Weights of a small masked image model.
Training: soap at rate 0.002, 8300 steps.
Rows from block 2 of the encoder of a small masked image model, named by matrix and row number. Rows with one number belong to one neuron. Each number is 500 + 25 x the weight over its row's rms, rounded and kept within 0 to 999. All counts start at 0. Numbers have three digits each.
Before each neuron's rows are labels from the 100 images, of 14848, where the neuron reaches its highest value: "top examples" is what is common among them. Only what is clearly more common there than usual is listed. The data: photos with spoken descriptions (Open Images, Localized Narratives).
# fc1: MLP up (encoder.blocks.2.mlp.fc1.weight, 1536x384), inputs 144-191
# fc2: MLP down (encoder.blocks.2.mlp.fc2.weight, 384x1536, transposed), outputs 144-191

top examples: text has "table"
fc1.345:536484497524480467498485508517492480496527517504513464508461518528475512479518499480487447513486489495512530485497498520512503531545509484515501
fc2.345:470482493462501463490450518491503487495487493520479500510481532482489488465497476482478503471537489505508517509495529514501489500473501505462501

top examples: text has "wall"
fc1.662:517491526486463525434505494484503460501472486504507502482547507513533487517506530456463491512544490443502467546497504499506493548519501523527539
fc2.662:488497526501563428522515486511511450518522516481474516504517488488495544529502529498475484509484497502462533499506497516496523537472512528532517

top examples: text has "sky"
fc1.293:510501463462502543499484490493501466475496486531554545494502523509529487512498527426482467473529480497478483504525528490461507494468509486494527
fc2.293:517528493496479451524520463511486489514472510490432509542501483455500498483542489519477482500512480506468544491521473534506551495471524500485520

top examples: text has "red"; text has "color"
fc1.683:498432534523513494526518486524530504477483529519482527526529523512519523536495499527463492541510488511538484508477504526490511495466523507505511
fc2.683:490482489501503508506468550448469480570436502560507505540528529518462490486507488469552499523470497490497486463453510463487484488512501490504466

top examples: text has "trees"; text has "sky"; text has "buildings"; text has "grass"
fc1.366:538496460504502497455512479503472470475522450475501555486440487479475524498488528472499505499481531455515528522511495508492468497470487456512508
fc2.366:486469471498514473467470512455489524486506506484515536526476513497501423489495529455426518491475539513498516483506489520516511503494498500515509

top examples: text has "wearing"; text has "woman"
fc1.46:510512472493519536488502474481496531447493445489553503549540479510524518482502470484459512521576475490497505540484513493535498494505505510508465
fc2.46:482527481474512517505532497497464512528474514498522475490560524545476483460452483461517503483493507487503490527512503473491509471470470536502459

top examples: text has "wall"
fc1.614:485488500457468472515502487511500503476465492510475527524501515463499503464494534491496515474509513509510534523515485530481530503470529499533504
fc2.614:503488561505517527489503554482501511518532543472511477479475509501482468523509519520494549497493502500502475460477506520533459520529494521492479

top examples: text has "wall"
fc1.727:483493447525465547513507480474452509469496522498493504533475524541502479467511503469480533491528437517476476490487496474495496522498509518475478
fc2.727:484483512539509487505503512513459511513473482510470486510499497489510472518540497452492498537515489493499514517494498490489512517495504489497514

top examples: text has "grass"
fc1.41:531483488501500493504485518513523483478500467487522479540533533501459531505546499437524497492459468529474527484486470487514524517518551547493451
fc2.41:502520482508490505452511513467516537509472540459510478516531480509522511490521506503471457491521467488525483491497500462530494474582503485490509

top examples: text has "wall"
fc1.296:499489462494506496488528504491500517488529538503496523522479493538474492480525510499506529457502474565514519496502483524507542541491522484507481
fc2.296:461474505495499477495503491471491520576448499487513494508441504505459482536544529476494498490548500506535512526499496514537482472516487512482506

top examples: text has "wearing"
fc1.749:480476513506473510532493510536476530519499505526489501469454483516513495488518531530530500480480535541479540482530480461509512507523505511459508
fc2.749:497499509535457508480503509538538499486488520549537518514485522493485500562551500487532475468510493478503540481463480495495515529476521499479520

top examples: text has "trees"; text has "sky"; text has "grass"
fc1.284:516499520465526500525507506494505484483509519511480471488455533481495497517486540483529472496428536487507493484534492523506518519499505487486487
fc2.284:480489517497509512513505487465469489486480537524470472509477522528477485494516528471486510518504526485499493542493482472523523475519511465487538

top examples: text has "sky"
fc1.324:502500528509499502471480512540522520495463524496510502550489559513551460558468574480506483518537556517515515477514512536501494485502529508547495
fc2.324:506526539495444472468470546515491527503487529478518464492499500495529511503454509523500520508489506496486511465452475513504479495529521469485503

top examples: text has "red"
fc1.550:440499481493491485513483521475506544482542502466478506520487522493489462481550480528455446504477499476475502500491504512512426517511471504504529
fc2.550:501500496491496508502502491514481494494530488501443489516517485511503515476470508468567493458515517518501473494506477493485446504456497558518476

top examples: text has "trees"; text has "sky"; text has "grass"; text has "water"
fc1.417:490492501519508509550499494541560513457522509510478511473529450472458484486482544459516481500500490532528540549492545488524493478521510544511467
fc2.417:468530545537508478567503481487509469450514459504469486503542501495482484466478495507497508582491521511485511493527492513480519506456541477494549

top examples: text has "wall"
fc1.682:497510511460479508488477509536478474502494478506494511519503500485529496543472578482479517484508496472496508527484500493468488505473542513516522
fc2.682:483478541518519495529488526514518460521484515460485520498489528477511507497484555488469502491489495505503499479491499502480491552456507506518495

top examples: text has "people"
fc1.61:464486518474512502527504518477494544498452484479484468484547499487512502532497489489536499519479515460473488477565462501491475460477510441485514
fc2.61:498522483498564495524499470533520493537497520509492530504477494496481473482511503502478515461508468481525456550489500513515478532532488490522512

top examples: text has "grass"
fc1.408:489518454465482503531523474500487499475493495516521470543486534524481545465487518496490500524554498545504499501522526486472492514523494516484489
fc2.408:526503490476508512524498506497518486545515431512501485452478496503511496481544538479491456493534463495480519543479511522500480500528525493479501

top examples: text has "sky"
fc1.723:501518487513481538499484528514498493529480489462481508520492551500516498529446555476502501496525531548486504499471503522534501470477506489539529
fc2.723:518476512456494501459486508498513546470516520497551434503516469511540501503503517519498498501480488498495485474489540478577470480525497486493497

top examples: text has "people"
fc1.508:475496527505502510525465480530509502457515469484466470503508529506485540531456529538490465512506484516490485456477492537538545507459508538502524
fc2.508:531499482507487457487489496460451488535476503522508453473502492501497418506505519528523506487529536491519501522531461510468485526529498505476493