{"train_examples": 203450, "loss": "mse", "encoder_bias": "all", "max_precond_dim": 1024}
Rows from block 5 of the encoder of a small masked image model, named by matrix and row number. Rows with one number belong to one neuron. Each number is 128 + 32 x the weight over its row's rms, rounded and kept within 0 to 255. All counts start at 0. Numbers have three digits each.
After each neuron's rows are labels from the 100 images, of 14848, where the neuron reaches its highest value: "responds to" is what is common among them; "colour at peak" is the nearest of a few named colours to the mean colour under the peak. Only what is clearly more common there than usual is listed. The data: photos with spoken descriptions (Open Images, Localized Narratives). In brackets: how many of the 100, against the usual share in percent.
# fc1: MLP up (encoder.blocks.5.mlp.fc1.weight, 1536x384), inputs 192-287
# fc2: MLP down (encoder.blocks.5.mlp.fc2.weight, 384x1536, transposed), outputs 192-287

fc1.512:126108109088146106106089160123120139139123177069135132072109117163180101155136109128091153163094131142180164162163148122155199146134167168094129119174155094087137124121145200132118136135114106166134161105096106169097085176144084119072170128125093112157149124081073163101115145180133093169
fc2.512:143144155108129196078185053190110074097159122189110099178125153139123129164129134148199140143108098095144086132153091127179124071087124187134122118112155120143185160143144140166116132099113127056083067139150105113104173100119174166215110122190108164144111172188169162174158177114124156102
responds to: text has "text" (30 vs 6.7)
colour at peak: pink (30 vs 9.1)

fc1.162:117094089087089112101137075139097100163053139180134177139070071165156137102102169148141114154117111130139188094093140074096151120098084086121113130120104145150189133069115122146139083125208164138117149130116091104095206145164131137158161165143100151101180162127123119127123077071105155142
fc2.162:111118158106167136146145157177117109125129085083072155119109102203141075134125122112107139137133153159184077104115128114135105173166087175129111154116164137157116151099109135136092109173110052170138101172164100165152055128175148171065092172097086067126156103151154099144142132176116149184
responds to: text has "text" (34 vs 6.7)
colour at peak: white (35 vs 6.2); pink (34 vs 9.1)

fc1.660:173167117081053113107098038137080162069105193099103123120150105067087155125152126158185106138102149127155117057172096126141089132107131113146087136142120129160134137098138123146142178126155154130185103158149121111199099120175141112117105175125104131081154117116132129118151167100073129124
fc2.660:104148113191159118144134149122172065166118090114121072120087146145131130137104160136130135117139092136159204211083163123112090123113151115072146103154211099119157114119179136096119172109108148163067180094121124139123174156114184113120154081135149103168145137108113111141137124100111125143
responds to: text has "sky" (59 vs 24.8)
colour at peak: grey (63 vs 35)

fc1.318:120122201170140078103156160124110217151142138130128079125198151110099128091133151148196141157082133126176131109096194135118194106135148156077083130111114082154108148105152098079177187148123152083133112146152116091154134125100128147131119181144086118091106113129141129086168179119120116119
fc2.318:126156084120086095107137137152153149111076136129157148165097130113134076185122182097107105186125132166141106132119107137120086141097087130183129167137161142137115077129150142142151128112121123186132138114123080129084105149126107099085171119111149119185130137105113150133110117103102131115
responds to: text has "sky" (50 vs 24.8)
colour at peak: pink (40 vs 9.1); white (34 vs 6.2)

fc1.533:114148139142096096111127156097073130130134112129123113156134194137155094111139140129142175139102090135174171064183157144163155150098069106129138140125101073150162089159174159144108131140094119091118088152171134154104144119127131105189109118094091089128181167111028142085130135163174171123
fc2.533:161144128114149132108146027162126140127107166141169157119158144168152133165116162164080072164146170126111128092146129117152119149147122108105124124087103255133137143162075101184109148138069130157138136074119128098130132117140123144128121080141178128154122111085128127099103109137112127133
responds to: text has "sky" (50 vs 24.8)
colour at peak: grey (60 vs 35)

fc1.677:158155108224205135164164141181149106097067122035111050135101095098154111118100133108120105121167146101132134089111093107132154124186143065188140144095133088126122190132177154155183049084143115094131118115090125099111126086180164128115103124133116152145160164153074128135171086092135125127
fc2.677:094112175100166124137182079080104134137156123128152161116155162147171101141184106123071176081124159140147091108137115146158117164094169111173098068090150107176138109119156144167132132148099088172139155101119105110110093109115150121126153094111090099098175175101128146050214163153193133144
responds to: text has "text" (30 vs 6.7)
colour at peak: grey (63 vs 35)

fc1.758:148112124129180155131143127090158097142151116157141085090165098168183187084132149193107195186094146101115137050143157129122108095140061122079139153150099149118127137094105149121066086133148133138137079148162126112092075137174088127139128121121139143071144126125135122185144102140115100114
fc2.758:169133124121145160146104145142100159118131150094163150204166136193094087163085154153180070155068133127142034167150110162085129156108172149101080086123081143128150093087157167128160156134068139156077100106082162136115096153143163133131096140149113065122166110082156147141147185213121097120
responds to: text has "sky" (59 vs 24.8); text has "building" (27 vs 8.7)
colour at peak: grey (78 vs 35)

fc1.42:102118118136117119161142146138135115130094100069161124140142142174121144131109172130132085127098111100154113120167181115145132090079123047144123085154116115078156165095150070104181088095164116133132094166118108086097102157124109120103117142130102124139086166097116120151142150114126130146
fc2.42:119102092129114128098154096128148152130167146139140188108144109075163063133103129132102143105054133206142138108116075164121115156169130151149135102083133103112096045171121166182120122056131120171068133096121166149162114163148144139211163105167131118149108172139128105173126076126140148136
responds to: text has "sky" (58 vs 24.8); text has "trees" (58 vs 27.1)
colour at peak: grey (69 vs 35)

fc1.94:107146146143128193107136200115151152168100117092108110097074112126101128127141156106131086162144141155101083122048077127147121101147150140217131108108147126127124169111124121127120064092160113089097120143124125095114143124150060166112093090109113097170122139105100110143131102143149176124
fc2.94:120100134108122108148105108097112135133098107123125090166151123129122060126135134128124184119116144105153089099188134105103136193147103153087134121141119108107103103124134128151109119142143089155177154161091127117146118156151157143098137183128142120121169084148170117086153104158107096168
responds to: text has "text" (39 vs 6.7)
colour at peak: pink (35 vs 9.1)

fc1.699:118145103134162120138073140093128130112132130033194124076078103173177102068096073148132084085165134127084152139131176128123061181104188108100153093149173130112101047101152097130118138115077138162140160102154115113177080117091109141094087080057173141076117139109113116101082143136070112114
fc2.699:094091151098148075136130096127129136166101158115109180141103121157109106114087153132137114162182093144164132138145146061114145121099102131046120141097146115125114153120101092063079167164211166110140096152112126128138146136134152129129099152158123141137108183181100093131181155165096137126
responds to: text has "text" (25 vs 6.7)
colour at peak: grey (63 vs 35)

fc1.111:114098122158114120180147113170106125062066136120112107099131133133132078110178105092131171087096107102096197083148087207101123053186121085116096130156187120076090095128115148108187099100113057130140150165144123148118086132116144079092146106080145136115070148065123106145130169156090096078
fc2.111:113131100100130113162089154119125128121155144130162115126087105117106157161083185196149128097161137123149162157157130187117068157101164162071132068130141145126153124119061136152111122124089105150136129117136134104110170121136207120016100092142120189108071133134153084138126135146120169141
responds to: text has "sky" (61 vs 24.8)
colour at peak: grey (69 vs 35)